From a checkpoint of a small image embedding model.
Training: nadamw at rate 0.0013, 17500 steps, batches of 64, held-out accuracy 24%.
Rows from block 4, named by matrix and row number. Rows with one number belong to one neuron. Each number is 128 + 32 x the weight over the matrix's rms, rounded and kept within 0 to 255. All counts start at 0.
# gate: MLP gate (model.blocks.4.mlp.gate.weight, 768x256), inputs 0-42
# fc1: MLP up (model.blocks.4.mlp.fc1.weight, 768x256), inputs 0-42
# fc2: MLP down (model.blocks.4.mlp.fc2.weight, 256x768, transposed), outputs 0-42
gate.428 [133 129 102 146 100 117 143 174 114 170 114 151 199 139  55 128 157 171 120 120 129 107 175  66 102 159 119 169 104 176  74 164 120  77 135 108 113 142 148 107 142 131 149]
gate.429 [104 118  99 133  93 130 146 117  85 170 113 105 196 139 107  87 118 127 109 124  91 146 109  76  66  99 140 113 140 131 181  97 132 124 162  74  82 118 109 132 122  86 100]
gate.430 [143 174 151 174 120 171 112 155 114 116 149  98 141  67 149 139 124 127 114 132 152 113 182 166 128 123 152 153 113 136 170  62  97 138 139 156  82  90  62 153  64 134 146]
gate.431 [108 137 120 125 145 142 143 133  75 111 132 123 148  81 139 146 104 161 148 113 171 136 170 138 126 167 202  87 167 168 195  88 131 139 120 152 171 108  87 152 114 167 142]
gate.432 [134 127 110 157 161 150 149 115  67 183  72 133 120 179 119 117 156 155 160 120  96 122 118 160  91 149 181 158 146 156 186 113 114 127 141 140 108 116 116 154 126 127 130]
gate.433 [123  91 128 166 142  69 113 136 118  84 126 197  14 161 161 153 131 147 163 144 133 119 143 154  87 155  74  94 175 153  68 120 145 184 115 108 106 145 141  42 110 118  79]
gate.434 [ 50  96 107 146 127  46 151 101  81 211 130 111 124  94 178 106 130 134 165 122 115 137 161 150 132 155 100 129 182 123 133 102 123  78 122 101  54 106 129  71  74 114 151]
gate.435 [102 166 143 120 155 140  91 140  66 111  97 152 211 158 140 116 134  91 189 133 145  37  92  68 102 121  75 156 156 130 179 139 103  99  81 209 153  96 164 136 150 144 153]
gate.436 [ 88 193  43 214 155 120 172  93  82 143 149 118 120 175 203 138 164 190 155 138 176  80 135 119  85 136 126  86 203 168 161 137 142 132 142 107 115 169 157 165 145 132 106]
gate.437 [147 215 141  57 188 165 154 116  95 150 121 156 134 173 101 122 157 104 126 160 141 127 135 118 111 110 150 128 181 105 138 133  76 136 151 144 170 169 107 155 120 103 100]
gate.438 [158 101  96 145 168 105 155 153 159 164 179 142 153  83 101 140 113 102 153  90 117 127 194  77 133 128 116 168 117 112 123 104 142 127 161 106  92 146 101  98 113 104  95]
gate.439 [142 114 133 106 135 140 172 160 172  96 113 143 171 117 122 102  92 178 168 103 138 119  84 136 167  55 119 138 126  78 113 168 161  77 113 145 108 183 182 162 145 123 148]
gate.440 [107  99  48 106 126 110  97 193 155 156 149 152  77 141 134 180  99 117 141 150  78  74 129 157 196 153 104 122  90 164 139 133  78 172 156 142 136 135 104 105 135 140 211]
gate.441 [104 107 116 140 109  91 179 113 169 144 117 102  44 156 197 142 154 123 143 112 112 169 134 122 105 150  64 138 133 163 151  30  84 148  62 132  66 162 166 183 113 189 130]
gate.442 [ 87 118 134 140 130 175 177 120 105 117 131  56 156 109 176 119 166 169 102 183  94 171 104 179 172 163 125 105 135 152 127 143 162 154 135 125  79 155 170 106  87 132 133]
gate.443 [118 176  99 115 138 101 123 173 205 135 108 161  95 207  88 188 186 158 139 160  85 100 166  78 176 139  95 136 134 173  80 169 165  68 143 123 132 144 106  91 159 161 146]
gate.444 [ 52 155 176 138 140 154 105  90  66 163 129 111 151  96 130  87 209  97  82 150  80 112  80  85 136  88 115 152 157 207 138 159 155 132 127 153 134 144 129 161 159 174  90]
gate.445 [151 185  96 100 165 106 142  76 116 155  97 148 177 105  96 104 144 102 116 109 136 152 147 139 149 159 105 146 157 138 165 113 120 114 122 141 146 123  38  55 157 125 153]
gate.446 [135 144 129  99 128 122 180  99 121 168 155 122 105 157  84 126  84 122 141 191  42 102 110 108 185 177 110  78 162 107 162  69 161 125 112 107 118 221  52 138 163  69 165]
gate.447 [124 109 171  88 131 183  91 127 103 240  72 110 155 155  87 142 163 114 131 107 146 125 144  99   0  97 122 157 154 192 126 156 115 126 131 194 144  53 137 111 104 166 130]
gate.448 [113 117 157 174 107  93 129 144 170 168 175  79 173 111 198 140 149 169 140 117 144 131 164 151 119 105 153 166 153 170 173  85 123 123 148 129 133  96 115 114 177 112 130]
gate.449 [101 176  78 151 146 145 160 123  85 118 109  77 152 142 110 140  62 150 147 136 106 167 112 123 140  90  94 141 131 142 161  88 131 143 153 130  88 120 149 127  87 174 134]
gate.450 [134 135 149 122 136 113 122 142  77 191 182  87 100 143 156 116  57 105 187 118 136 114  50 111  94 142 170 136 111 116 125  82 115 136 103  82 129 124 110 139 107 183 119]
gate.451 [157 108 175 168 145  90 159 124 121 103 152 119 101 122 142 147 149 202 184  97 103  87 153 151 107 130 111 168 109 141  84 117 184 122 146  77  67 139 116 132 130 141 116]
fc1.428 [129 130 131 137 146  99 128 106 161 102 122  83 106  50 128  57 103 101 156 122  82 138 151 129 128 135  26 174 114 147 149  81 144 100 122 128 102 139 153 139 105  97 169]
fc1.429 [146  76 159 173 120 141 106  69  58  85 164 107 139  95 135 112 184 172 187 140 133 150 143  90  78 205 138 157 143 103 146 168 103 203 161  95 103 132 145 131 114 139 113]
fc1.430 [165 103  90 192 145  93 129 114 125 134 119 164 163 164  97  72  85  94 127 110 100 119 116 188 144 101 107 137 156 104 124 124 134 122 122 158 140 178 120 148 134 174 189]
fc1.431 [160 142 122 150 100 140 121 112 106 157 131 143 159 116 130  74  94 100 159 107 145 107 167  41 105 161 173 145 135 134 201 111  92 150 146 122 166  91 107 143 128 123 145]
fc1.432 [131 151 124 109 134 121 194 175 157 128 157 113  85 134 139 146 132 124 135 219 132 109 119 127 133 147  97 138  98 146  77 170 201 125 156  36 102 154 101  97  68  55  96]
fc1.433 [143  86 131 145 119  86 132 122 113 130 164  88 152 132 153  90 131 118 147 138 103 173 130 138 108 186 162 167 106 118 146 135 111 104 149 141  81 164 145 158 150 106  98]
fc1.434 [105  44 111 126  82 119 168 110 115 125  85 135 104 144 112 127 138 126 157  99 123 144  76 136 129  88  82 138 115  86 118  94 129 167 151 157 134 161 159 211  61  97 158]
fc1.435 [172 148  76 142 176 140 132 182  87 125 105 128 140 110 129 137  96 115  84 108 167 130 128 141 173 136 107  58 111 126  86 148 123 163 109 157 191  77  90 169 140 161 159]
fc1.436 [133 156 130 185 154  46 144 129 163  98 132 132  28 101 182 105 147 135 171 113 131  95 172 148 154 139  99 148 150 158 160 104 163  99 120 108 123 156 125 107 105  56 186]
fc1.437 [100 122 129 103 124 150 144  79 114 133 130 141 134 187 124 230 107 135  93 181  61 113  91 145  96  94 104  99 107  68 125 115  56 157 143 128 130 121 176 175  89 145 105]
fc1.438 [141 134 198 177 117 154 110 128 175 124 142  99 141 128 121 137 173  75 171 112 108  99 164 157  75 128 126  75 154  94 130 111 156 161 103 120 152 141 124 148 148  93 147]
fc1.439 [146 135 158 131 151 143 147 112 135 147  62 161 112 125 166 163 169  91  87 174 153 164 158 135 112 141 151 151 129 102 164 117 172 154 101 105 147 110 107 128 110 185 117]
fc1.440 [ 76 119 112 162 165 131 141 171  65 108 139  41 155 163  65 134 116 177 119 220 117 165  48 139  62 123 159  92 143 117 121  94 162 115 138 142  94  63 131 106  89 138 128]
fc1.441 [121  68 137 123 121  63  98 167  99  77 190 148  62 123  72 116 137  83 178 166  67 144 131 153 122  93 101 155 103  83 144 155  95 110 124 102 121  89 109 144 164 149 146]
fc1.442 [ 75 112 139 152 138  58 132 119 126 164 172 145 126  99 112 133 126 164 100 156 119 203 173  92 103 109 144 114 117  76 138 121 159 156  86  83  71 126 127  70 160 144 206]
fc1.443 [127 104 157 115 127 122 146 114  66 137 188 149  97 163 111 158  83 214 156 161 150 145 116 143 115 219 110  92 142 105 161 114  95 130 122  84  67  92 160 132 156  98  65]
fc1.444 [108 111 130 162 155 113 160 146 136 120 135  75 133 114 133  92  99 147 148 207 115  87 138 151 141 164 105 164 105 168 126 117 129 135 140  75  40 136 105 118 117 127 129]
fc1.445 [170 152  99 194 172 168 158 115 174  93 127  99 188 163 164 137 110 132 140  77 131  63 129 107  79 135 110  92  89 130 146 100 190 139 111 144 166 145 120 106 153 103 187]
fc1.446 [202 108 133 130 103 112 134 157 218 145 113 122  99 164  91 119 115 102 153 150  96 164 149 125 129 141 110 178  84  90 124 114 117 117  57 110 132  76 132  78 125 142 155]
fc1.447 [182  79 117 187 109  88 125 120 148  95 177 168 153 121 152 115 104 151 161  87 171  98  89 146 146 165 140 149 134 132 161 113 161  92 100 156 113 138 176 119 133 175 149]
fc1.448 [123 138 146 102 134 106  74 145 159 166 138 200 145 123  87 202 135  90  72 161  82 103 135 133 164 161  92 104 106 110  97 244 150  90 121 147 186 160 112 143 150 130 123]
fc1.449 [152  95 110  92 119 189 150 154  99 160 108 147 168 158 101  76 140 130 144  91 107 146 144 116 120 168 108  78 140  95 150 120 125 100 128 170 127  74 126 157 108 128 110]
fc1.450 [144 127 195 108 131 159 126 125 149 123 131 126 126 137 103 117 131 130 145 125 137 103  99  40  85 205 117  75 159 138 116 165 175 129 138 163  87  91 114 123  63 104 140]
fc1.451 [106 143 112 130  88  75 187 141 161 141 153 166 102 102 155 145 144 109 117 100 170 130 188 135 153 139  62 114 140 152  88 153 153 167  92 116 136  82  85 119 129  95  94]
fc2.428 [128  76 138 116 163 102 180 126 194 121  76 116 134 218 126  89 173  99 104 140  66  60 139 124 204 118 150 126 129 126 162 138 169  80 149 119 142 163 138 131 112  82 150]
fc2.429 [ 91 147  85 141 123 179  93 122  67 164 133  97 106 144 107 159 165 178  48 153 135 213 105 117  55  94 150 124  74 150 117 140  56 110 101 100 137 110 178 127 115 181 129]
fc2.430 [139 142 125 131 183 109  94 154 126 115 161 121 189 108 138 132  89  68 126  77 128  79 122 193 150 110 110  82 124  99 180 142 133 162 145 131 171 133 162 103 131 128 141]
fc2.431 [147 186 151 127 143 121 209 123 145 133 171 135 123 168 127  95 138 121 193  93 146 101 103  77 106 148 130  98  97 125 186  73 181 144 140  85 145 165 115  98 166  90 147]
fc2.432 [ 72  99 170 169  96 165 162 142 150  87  92 148 153  88 154 104 168 106 133 138 153 149 132 127 110 131 167  71 124 132 125 116 105 117  76 137 129  82 151 135 139 128 105]
fc2.433 [108 160  63  85 154 130 131  64 132 140 107 118 133 101 128  86  83 150  87 126  95 113 106 108 103 179 152 140 131 134 138  84 124 125 135 121  99 140 124 139 180 120 109]
fc2.434 [217 146 108 100 116 163  60  82 123 104 126  96 189  80 121 168  78 126  82 121 131 136  60 159 135 146 143  98 173 122  96 139  93 174 114 105 131 104  71  93 111 150  69]
fc2.435 [118 116 104 125 174  96 150 118 130 137 162 165 164  98 139  98 139  92  81 172 174 146 106 105 112 104  82 119  90 112 116 147 148 123 173 106 110 145 115  92 145 135 108]
fc2.436 [169 110 193  79 116  85  90 159  46 138 116 127 140  66  71 133 155 152 113 137 199 141 139 119  89 135 179 159 172  74  38 179 130 176  93 111 150  89 119 110 166 110  77]
fc2.437 [ 87  93 156 129 144 117 147  91  53 148 154 122 179  89 131  83 122 158 198 127 200 135 129  68 183 128  74  48  63 134 115  99 133  68 140 189 100 148 137 121 120 166 117]
fc2.438 [126 194 109 156 170 106 109 112 121 104 160 164 143 182 148 153 157  90  67 156 126 135 169 164 100  93  78 128 144 116  47 160 167 105 171  98 129 174 137 123  97 116 125]
fc2.439 [218 163  74  94 103 109 133  99 183  70 137  88 160 137 118 126 106  77  86 107 199  83  99 123 136  56 147 157 161  89 143 105 148 199 105 133 145 233  83 125 172 126 172]
fc2.440 [160 132  97  87 113 133 114 102 181 136 167  86  71 131  83 152  79 169  99 186  81 121  84  95 114  82 103 132 118 103  96  76 143 115 137 116 114 138 160 139 182 132 135]
fc2.441 [144 111  99 162  58 107 176 179 124 211 133 130 166  91 159  70  92 165 128 126 158 140 134  96 176 169 176 163 225 120  87  97 162 139 162 137  57 166 155 134 107  88  92]
fc2.442 [115 140 178 151  93 169 207 139 121 129 114 102 141 138 126  96 109 165 126 176 120  92 120 155 138 150  93 135 123 111 169 127 131 104 139 133 146 150 147  90 141  17 158]
fc2.443 [155 135 117  95 120  94 127  39 106 177 142  70 146 137  66  82 127 143 100  85 110  98 139  81 107 119 154 122 118 125  79 147 127  85 107 109 113 155 164 179 132 146  97]
fc2.444 [153 186 105 127  99 103 120 139 116 171 100 127 180 142 146 161  92  80 144 115 176 151  77 125  81  77 165 112 116  75  98 102 148 171 160 148 192  91 147  79 110 136  98]
fc2.445 [121  77 149  96 151 154 147  70 119 152 159  59  83 131  61  83 101 101 140 106 178 129 124  34 108 171 128 105 139  83 132 119  84 146 132 116 150 140 116 155 149  53 152]
fc2.446 [ 91 130 168  78  75 164 101 150  90 117 156 129 111 159 122  76 172 158 101 105  98 191 162 134 123  84 137 143 173 111  75  89 198 111 174 126  90 103 144  95 128 116 106]
fc2.447 [130 127 154 126 110 138  75 142 183 128 121 138 135  98 124 136  92 136 192  70 215 152 122 210 143 155 134 183 109 155 144  59 133 141 108 181 198 192 121  85 109 185 179]
fc2.448 [157 183  53 133 124  69 190 176 109 149  90  94 164  93 107 102  56 102 194 103 142 185 164  88 131 172 160 131  95 132 176  77 133  82 123  89 108 161 148 121  90 136 106]
fc2.449 [114  77  74 156 153 108 129 155 206 130  83 119 117  77 133 133  92 119 124 155 102 127 131  99 158 102  88 114 171 119 102 121 154 118 111 139  80 163 142 150 143  85 127]
fc2.450 [ 79 107 144  87 127 134 166 122 153 120 112 164 162 114 128 106 144  98  92 121 106 145 145 105 122 108 127 128 202 116 135 122 117 137 116 141 110 170 140 160 155 142 114]
fc2.451 [134 141 139 149  69 128 107 157 109 138 127 114 142 175 149 158 103 122 123  98 113 178 139 124 141 215 161 113 129 107 119 167 126 113 141 120 124 111 120 155 157 121 129]