Rows from block 6 of a small image embedding model, named by matrix and row number. Rows with one number belong to one neuron. Each number is 128 + 24 x the weight over its row's rms, rounded and kept within 0 to 255. All counts start at 0. Numbers have three digits each.
After each neuron's rows are labels from the 100 images, of 14976, where the neuron reaches its largest size: "responds to" is what is common among them. Only what is clearly more common there than usual is listed. The data: photos of plants and fungi (iNaturalist). In brackets: how many of the 100, against the usual share in percent.
# gate: MLP gate (model.blocks.6.mlp.gate.weight, 768x256), inputs 172-255
# fc1: MLP up (model.blocks.6.mlp.fc1.weight, 768x256), inputs 172-255
# fc2: MLP down (model.blocks.6.mlp.fc2.weight, 256x768, transposed), outputs 172-255

gate.207:155142118110141087119157103177132174119142100147160126164141163158130147161097142117140101160112139137062132084122145131094113178133158132107121136131139168154084102127117132137130141149091122097122137086106163115129124119158162090141173130132123157126
fc1.207:091136130163128162123122103130152167098149147123120083135131085124159119136091102109153115127142131094115193115111135090131133118160134148159118140116064119123099160113171136153144097128154096126104143122106164105150098085132185098136135119133156090092
fc2.207:125120125121092140106147114135144127135092115129149139102140156156125152083084134129130102116100144127153081104120131132127114165079132090124165183194108139143109159156138162131126139135129159042155139120143111142140164165151145152112153129114138131117
responds to: order Asterales (36 vs 11.1); family: Asteraceae (36 vs 10.8)

gate.688:174109125087128088115123115134154159145135098094148126126134161140138146118149143133106189120138131109128111126097121093145157123146137174129148147097180170091110101129128098126181117113141134120137104085095135143102116137137134137129097123127120132102
fc1.688:123070137136081155108112087115130184082113127126167121134152123103123120162121119119135061102101114129105105137062178093156139091109142147146132135148131122107126101137149115120148143141163110128147115125163123143121147133106109111095127101128156148101
fc2.688:100136115147158115165128124145158078145126100111094162139118152113116153143132127138113149129173116101122187160113172144118127129152140157140145154098118101120151143164163077134139106088111126164133121086126107124119148113129154157150166076152133137147
responds to: order Caryophyllales (40 vs 7.6); family: Cactaceae (39 vs 3.3)

gate.93:134124135139152099109159108119124108146103139105137112077115162127103099106149154114167104130105151124119118153122166135120136129139155100146113090194120094135101168130146133091117130164127150131130150137156157150130124195165139154114099164130129154166
fc1.93:113099106125174113091135165150122148091175136069154139117121108100138135148105136112124136122126139108120122093094085105106110136147136154153092116118133130071126105121089127139101142098059118109124142137149126130145094120121114146165124121108068133134
fc2.93:121120183094122183092102143146153154150142156066158103163156124122111129167145111133136120115119093160119125081129115093130109135150103146122122095148081134133149112070088102146129133142111106140096133107155153147075121110098129104152117134162106086119
responds to: order Asterales (33 vs 11.1); family: Asteraceae (33 vs 10.8)

gate.623:125151110127155090132164148114132131124133149116148121145125082047129096109099127138135116080119148132138144160170123148166108099168114100116112144165113157142124108147134063128134083141155152174151077111102124133135075148120115134107180100098141118092
fc1.623:132076155160149124150087130114086152100134134113114093134093103106115136172152109124150132179124128066127135108149104126112127101093156170134108107130114132087101094126136097164128122151147113097158155100157135140131176095153136095100068166136115108151
fc2.623:096109121150120167136163148114131091130150144138090172144134134152155169144139100120153120100115114177108122131134149135140168123132122107089190140113093105134096153147105126141121151110118146112123150107115135131122135156133141147143133127110144170137
responds to: class Liliopsida (33 vs 9.6)

gate.501:151148099107101152126116126145130143144139093131150117143145104127156160102067128064152134146122138104140133137109092152120094106086162153174151134131111131152063133120109171108172150103133127131100112115146163124149128119143135114093179129110148126130
fc1.501:111151127169098089156164118105084132123124115140078121128141129111108124141127144125164138120138153140156172121127091144134137141102118148149136138135142120161123115178134120138165100093158108112159152094142105135121113128125131129099117105106117110113
fc2.501:116123150138124108170149121115086114113117140149099157125143095104123117159139098150088178112158091100128148145139121107100160137117144161112140115122071154106116157125184094113149097137117106137134082133134144077111144094155115166138128089084136140100
responds to: class Liliopsida (25 vs 9.6)

gate.645:102159107146114105151066134086090131115108097099130137142168122123100103150118133150143072158169132136145152128120125130128123107144151161063127128127075154141093108116147134146138133115134103132195149102145136115129102111150146149142156143084115148142
fc1.645:114100101155144124120157140153138115112120165161126126199144089134146145110153133154098084171141102125081141094120152106145112080131131122136118116170134099088133135114124140138145083104140087171122119119085178096125107124113130137143142126107117108130
fc2.645:131134094144084147181107107094121130122103090173136161092155132160155093121104133113104133117184146130156139093097122124163134162096144101125123155162114143131133163167139098129120133172102131052136169128136112166153145130140129131131145103137112105131
responds to: order Asterales (28 vs 11.1); family: Asteraceae (28 vs 10.8)

gate.209:162146117103149154098143113150112124122106108047110104147136156152114098146124108131155123114156139173132126174123155139136094119115131152069146127136145144164139114115141070106143172134131151104146140126134173115136141129105109128118136098124120109115
fc1.209:140128084122151142125154140128161112150163141129116143118174100127110140115130096106169104124157142142157060100142093154107128133163164118129136123094094126149094092131092094173133145133135143148153116149164093147107198129180157128113172109134108134129
fc2.209:132068173146109142138111132120144147111125147116119160114127162138149138099138096100142109125165151157125120124141153131134137156142116097168122172152097119149110125153139123127142106134148085161126142142145103124113203121091122107111147145149149114097
responds to: order Caryophyllales (34 vs 7.6); family: Cactaceae (33 vs 3.3)

gate.720:120161104126139107173128135156170089169096115080132101094116159135126134147099138173106144162173176109157141100112111116117138125145123130090096141128141105133092100141145176131134149114143162184141129120114158107105132136142073101092099131086129124131
fc1.720:115161071131141123146129175170108129148104161077122124139145111120104131134118085154158128106102145157117152105133118113141090121140122128101141142141122141141140130099130124127099146133101163123144140147163134124083092078099143111153164133108081138147
fc2.720:167131121078144155143095140095142187101144124144108112171134135125106109082113127195127127145080123131131110133166131126103139124144133148124123181138166129127141142141115081136130115049136126161160086181131094093121125110132135112155098123117120130161
responds to: order Caryophyllales (31 vs 7.6); family: Cactaceae (28 vs 3.3)

gate.274:162162124103157113122108149121129104162090128074167144131153120115060115174159125133116131206105157107142159107177126139145155144129139116132139178180169122106119166141123150122130089163116154141113120104135138150143101166134109119133101150115085165148
fc1.274:146143083178127095123143113172116161156162140127172123142119099152090143128109144103157156124152117134141112107137102164149085162126148155124112161127138136116110145155134117130095105140169133146169112107142170130095120172120148154132154118143193142099
fc2.274:142136068132136120131105114140129173113185115112117087118143098081116127149134132141138155128108174118167141128117109132131103105097131143150120135177144118100135130116154070119107128146125154105152156133150078106144149127148144091120127124099128104142
responds to: order Caryophyllales (30 vs 7.6); family: Cactaceae (27 vs 3.3)

gate.507:122077156155120139126133132149165120155091115157161094110132136158107152132125123115135120163175115122142117127138097129144120131119153096127153169126112134132185169113114138119109158164162168110108134122107080149125178122198137107128128121099133108130
fc1.507:098138162114187163162129127096150157114150168140125109117182093148126181163123091138125159131169140132112145125183165104118135170181137123172127137114147124136112102094175130142106087154112117162112113134108138138114148098099129151130148113114171101119
fc2.507:164128135117148103085137108101108172132134156106156151168160166099137148113155131103141115150119124189154097132133131175134083142161125134105140141110145144145133127117106069127140112061137146145122078116161109134099160105089106110135129086096149103105
responds to: family: Asteraceae (33 vs 10.8); order Ranunculales (26 vs 4); text has "common" (26 vs 6.2)

gate.449:105158116106107097143157126096118085166161157117120129125175111121122097143148142098145098130155111117113167165124124113110118088123129099112101091187142146147097126143106138109099118146117201173115138111111144143135092129106123171117078143134118151127
fc1.449:152158086110125122123080109159101136103147121132128131143121107144180152152113108101161085128146126111108076146124129154141128164138123134141117171116112135112121189149129093112151075137158115132110144111092154104144131142115133126127153153146107140162
fc2.449:131113163143109117122169163120127079118109101122091108141131134099126136120120133132115135110099135149105121092140151131125147130113083076128130096127126059135120095117084152138155112122135126144142122160139140098100118115128108130173130120154149112156
responds to: order Lamiales (29 vs 7.4)

gate.621:135180156101129092164122111123152128150119115114165134116108184137112165129134164144167146124146119158162127180141107153125112147095121124131136124116154162077105121117133143117119178155103129141116112165127136145133151138138110099118157134127147172145
fc1.621:120141124164126104136112100141081122095133169165134126106173151096154112133108135151092125161131157110144127105193106105117125134117117108103119111117126120118101145147151130108164075157108116098097145135136141104150128123126085113122120129082170138123
fc2.621:140139149120153138111163106124151149087115193126097121146122165153136138115167131131129123136112115127099071108132102114090118092143138119095126090100113135107112114099115148117119132122168129157092115129171132156098141090115119125126090126161142143123
responds to: order Asterales (28 vs 11.1); family: Asteraceae (28 vs 10.8)

gate.472:162132107130153100115139121128084113113118097116138117125088135113110108132113188154148102131121129106129095162188153132156130097130160155144164121105120126151131157109136116113196108071143169111098117087099112137119103135155073094091140144131146145116
fc1.472:110132151109146134128114147126163132131098132084122097116165120147105119135142132094118069162172123136126134159104133115164148125096119123126131066116155120136097148166121120135152126171179113141176085139119167104158154136118138176112138192133170115154
fc2.472:175099143135102157117102129113119121108114085128136091120133140089155083136106143135098138154143162153117113118138163108136116123132125130177104124166102138121173147122126088133163183131134099103117115160149119123087149122123089094127134133101105091114
responds to: class Liliopsida (32 vs 9.6)

gate.681:128126100147112139054117085149123137134124136161177131116138128107112153117105185110152133157128138104117132111119107140150133109120139113092156125116148125130130095126106108164142141140104145132146124136090140135136150183201135073109101159126157168121
fc1.681:111109143106105162110140103183163129137073124092090144137165141142125120105140113110109094150139091141064082171152156143153121123091115118114125113135126112135130105072115130113119126120131131062143157102123113135118118151114119136101089162145101152118
fc2.681:116150085108141142136120138139113103159110116132129157137161105135072149184114123130102134143132129128154125153163135111122123126101155163137109119076158131151090099120101126113159109141112155084106156119110147133098085122173123147133115135132101165128
responds to: order Asterales (41 vs 11.1); family: Asteraceae (41 vs 10.8)

gate.608:089135158117161132126129127115145142133124117121157125115114117122122167169142127148147164164137126132108167139128161086145152125119141135138109120132088106102109157114146131156102185178136090135179165139133102115083108113110110130135091107098116160155
fc1.608:082166138152163128154139096143129136144119152120124168141122152118106142171130140157157112115163179151147134118147141120171156114125110116144098173132133146123101147107104118117111164124129115098067136156128152083122119152108147168163107136140101137183
fc2.608:148152137106148104143123143161105130105106129132130107135161132160094118130127168184104175102173133133140088083183124131120116178137146142152126126115173155119137116114139105126145117144156156124134149134105110129112164112134112137091098168103151102136
responds to: order Lamiales (26 vs 7.4)

gate.371:131167126095064117105059115131115120134149124071133151148112161115107090113153137123159136088084159082144163125142148135143106133122108123163140127162168160115139153121117095102124115140125145101138081098093147106150148130121138130107102175122139094101
fc1.371:104160142145129109109135135157078116155139141076155105136139132140119076066153104118114096161094096121092092134167140140150104140168143143147179104096163162092090090161077144117114144141123147154117098082084126140104114106115169122151158143121162134128
fc2.371:152151113144166130188131120130110147089160123140165140131085128114113123086141118156160152113101122159125123123127132095150153083124136111151123128137120117141162123153159116117128143105121104129094168161109141124121137144125109150076090101107136110168
responds to: order Caryophyllales (34 vs 7.6); family: Cactaceae (31 vs 3.3)

gate.215:193165109109174090137118125127157137110069154079152146132136157162094111091104133128143109154147106106123114158179111126117136129105122147109160169113133148138112114110132131113130132151149139131112127085157152151145120124129128132142157129086130117094
fc1.215:132138108098150116149093089131132120157121138092133077140160163133109138095148146100137115105133144104139131156158096114117135125144111123142129135137139173130085150141114123132118148129126125115116110120122144145162109101129145124175113151149093140172
fc2.215:135143098078091142113133142137132107147136126145132105153115139123095141132124134113190123091158154136134126126133174139098127112135108143153125155149171135154094115110116158127143147073134135122139165140112112142126120159118117136150167158178094116169
responds to: order Caryophyllales (28 vs 7.6); family: Cactaceae (25 vs 3.3)

gate.651:156143098089148124135119131142136113159115159075130135145135090112092134119133169145078161148114199104141134141182092200144129157102123151088096118122138118140126118136108116125115106128130155168131123118097141128158082186146119141163132135129098111121
fc1.651:181136126101141152087154109116095151120141147160173109106130140156154123058107126105123086139152112111133114113114107164141081143146136149107162127130140139153119121153077099150129129149157123139152090115084129148142098135108144105123126139147157143104
fc2.651:158129128089172156096100084112104144096154133112141106142149146107128109090110158115140097126131172128136065153184102137114109130103153119121107129109154148143092116120122146115147124120156120128106107148160108134152123141159142127131129146118083121137
responds to: order Caryophyllales (25 vs 7.6)

gate.668:163124121135108136177130147140139103141120101134120129096129174125115129133108151135125180107124137119112127102161119078186136111168146083141097147132157141102172121137145114128078106109107135142132089113141120124135128177158094131118150128132071165175
fc1.668:096129140133178199147116112148146136094156115135095153152102106130147157134124096091115165138151164089171125117104160103126118125120159113147105137117124135158081117085154126168107137137107113149106132133118143124109176108179145159166133096180113162169
fc2.668:128131147116110119135143101139135155123156173116150156118154192158106102116176126113114138168148130122139107133115125116145129145110125115139109116107141126171125108152107121131103138113143135083159134106166118106070101120105163100138150148117186168101
responds to: class Liliopsida (26 vs 9.6)

gate.80:094119128136132115156153107105131144147156129117140160122106145120127104126139170117145086130120115185130123172120126122107133124118133118137120135104139124143132187169158129085132120113154147122164181159140134142134098156146121142103188136095164159130
fc1.80:135163146132132136116116155161145167123097138111153134163102132103137085106122162106148139092160140137134124112102093154150073140140114132136166142122154140149103122106108131114116103126103099181096152123126121123147111125112138096142115171106122091154
fc2.80:162164138091158164098089138182124135103134115109156160141123093118134128124135146139145164153105138131089110041117059116175109162181091145116121141118147131082126145079127079144135125143126147175125142156133114131125080136110115097102108129190108139144
responds to: order Lamiales (27 vs 7.4)

gate.752:153129118096153097137159152158204153163100105115144123147137097156109151130144165132107167155132119139138146155156083112136156084124099160113136111140133141172132086098148142093125113122093166077156124136114122110081126113105098149118123099137164141092
fc1.752:133139132073147104159150132149165105147074093119134155117136137140131118102124101103114133126156117116157107111173116142168127102141114119116127126088178143146156114128082115128166078128149126148107171135144163158090126072123129130099125091139114112158
fc2.752:133131109188130126192151159117118089137130123157073186106155147127108134152108103140062089089173139118159153117110116144116147114128105134141102143142081111152108153174135147127134114121100137151129125154125129171163145138125130144148192100133108148143
responds to: order Caryophyllales (41 vs 7.6); family: Cactaceae (33 vs 3.3)

gate.732:130136120175130091157119131132125103125109086089121134070121114124099113132101173156106111124132093163127131156125131156128165116125118113113146090136101148136152110176105102095121137176131158089159139121143140112116115153136098111078145143139144170137
fc1.732:128129164103144105105106116107111164111142136112149105152105123161124106135116134111164094104126135129142122117081121163115114123130135152113154139135143139124112135147094157104169110116169111159153100163160099143113158098171170118124100114141140137119
fc2.732:178108129157080105127127143132092138139088108122114138082127128120123081157096118127131126132119139107139120173100111138121132103132116147125144151100137137115141110143116120099142178156143168075158149163139141168131140138155124114100167148167095132098
responds to: order Asterales (40 vs 11.1); family: Asteraceae (40 vs 10.8)

gate.633:123080112111150152159113120138119147132122150100155124105126116122133138106101133160108102120094154124152127082135098162120144063097100119114136138168121135166144157187152119081094160178110137088169120152177136123140120183164090123121104111100129167179
fc1.633:128091114123125131160135141136120119133141115137152103154152097111138105129075099109098170160151091129120147166141113123162141160139151129124103128117095127133152153105139112153125076136126081136086092123127140112133113139096135128149109146112160081142
fc2.633:089105154118126118078165142117132113118111149117132129073107135122163102150135111154095142117142092155105139086153151116118136130155064087136096090125119093131146149130107148166143171174120110149140082159133098150113152122104117128089151124138144127162
responds to: order Asterales (36 vs 11.1); family: Asteraceae (36 vs 10.8)

gate.557:150190148123115102112131106153128116137133132134132171114092092120112151145164140114152136113138151149154097169144094142155073105133168154140165117173158202133115103166151118101129096146118156130109105108148138158128107141088155073127161118121116162120
fc1.557:107087115162128156142110118152185119095115124127107113123105134120159151116099140141089151135139152132112180112112160141135136128105121111120103125176087109137119112129140114152071138122107105107115177141102160135142118108146143144058175140146124088166
fc2.557:154106072110113149129125135118134101113132094125125107141116140084134137157086137107102171110126177127135129157122149118117163114110084103150106119137121108138120145128125112116126127112133114117097115181150111124134129138152096152114110156100092110161
responds to: kingdom Fungi (25 vs 3.2)

gate.62:144142113162106132130100118158138163123142105131140158092102104101104148139108098152142182066136132092153161130128101138088136122093113117130133116116139175114140128091118065143105130088145118137107093124118095107120124139142135127110124088126134096108
fc1.62:105154125115121135126146117102111147140157139098153154163148129146123094128145111125146156147098140169169122152142113144079114130121169095153129130144108138100112110132130122129118137109092166128108071112125144178131134069117132119099125147118158050191
fc2.62:101133061152176114157120144141136082154083122100109099161110143144103145147141111131135082150115119161150141137107145103106179096149138141113092158101155111145147146135123136116141146124105139114150127167127152097100086105105121128173135113102132114091
responds to: class Liliopsida (37 vs 9.6)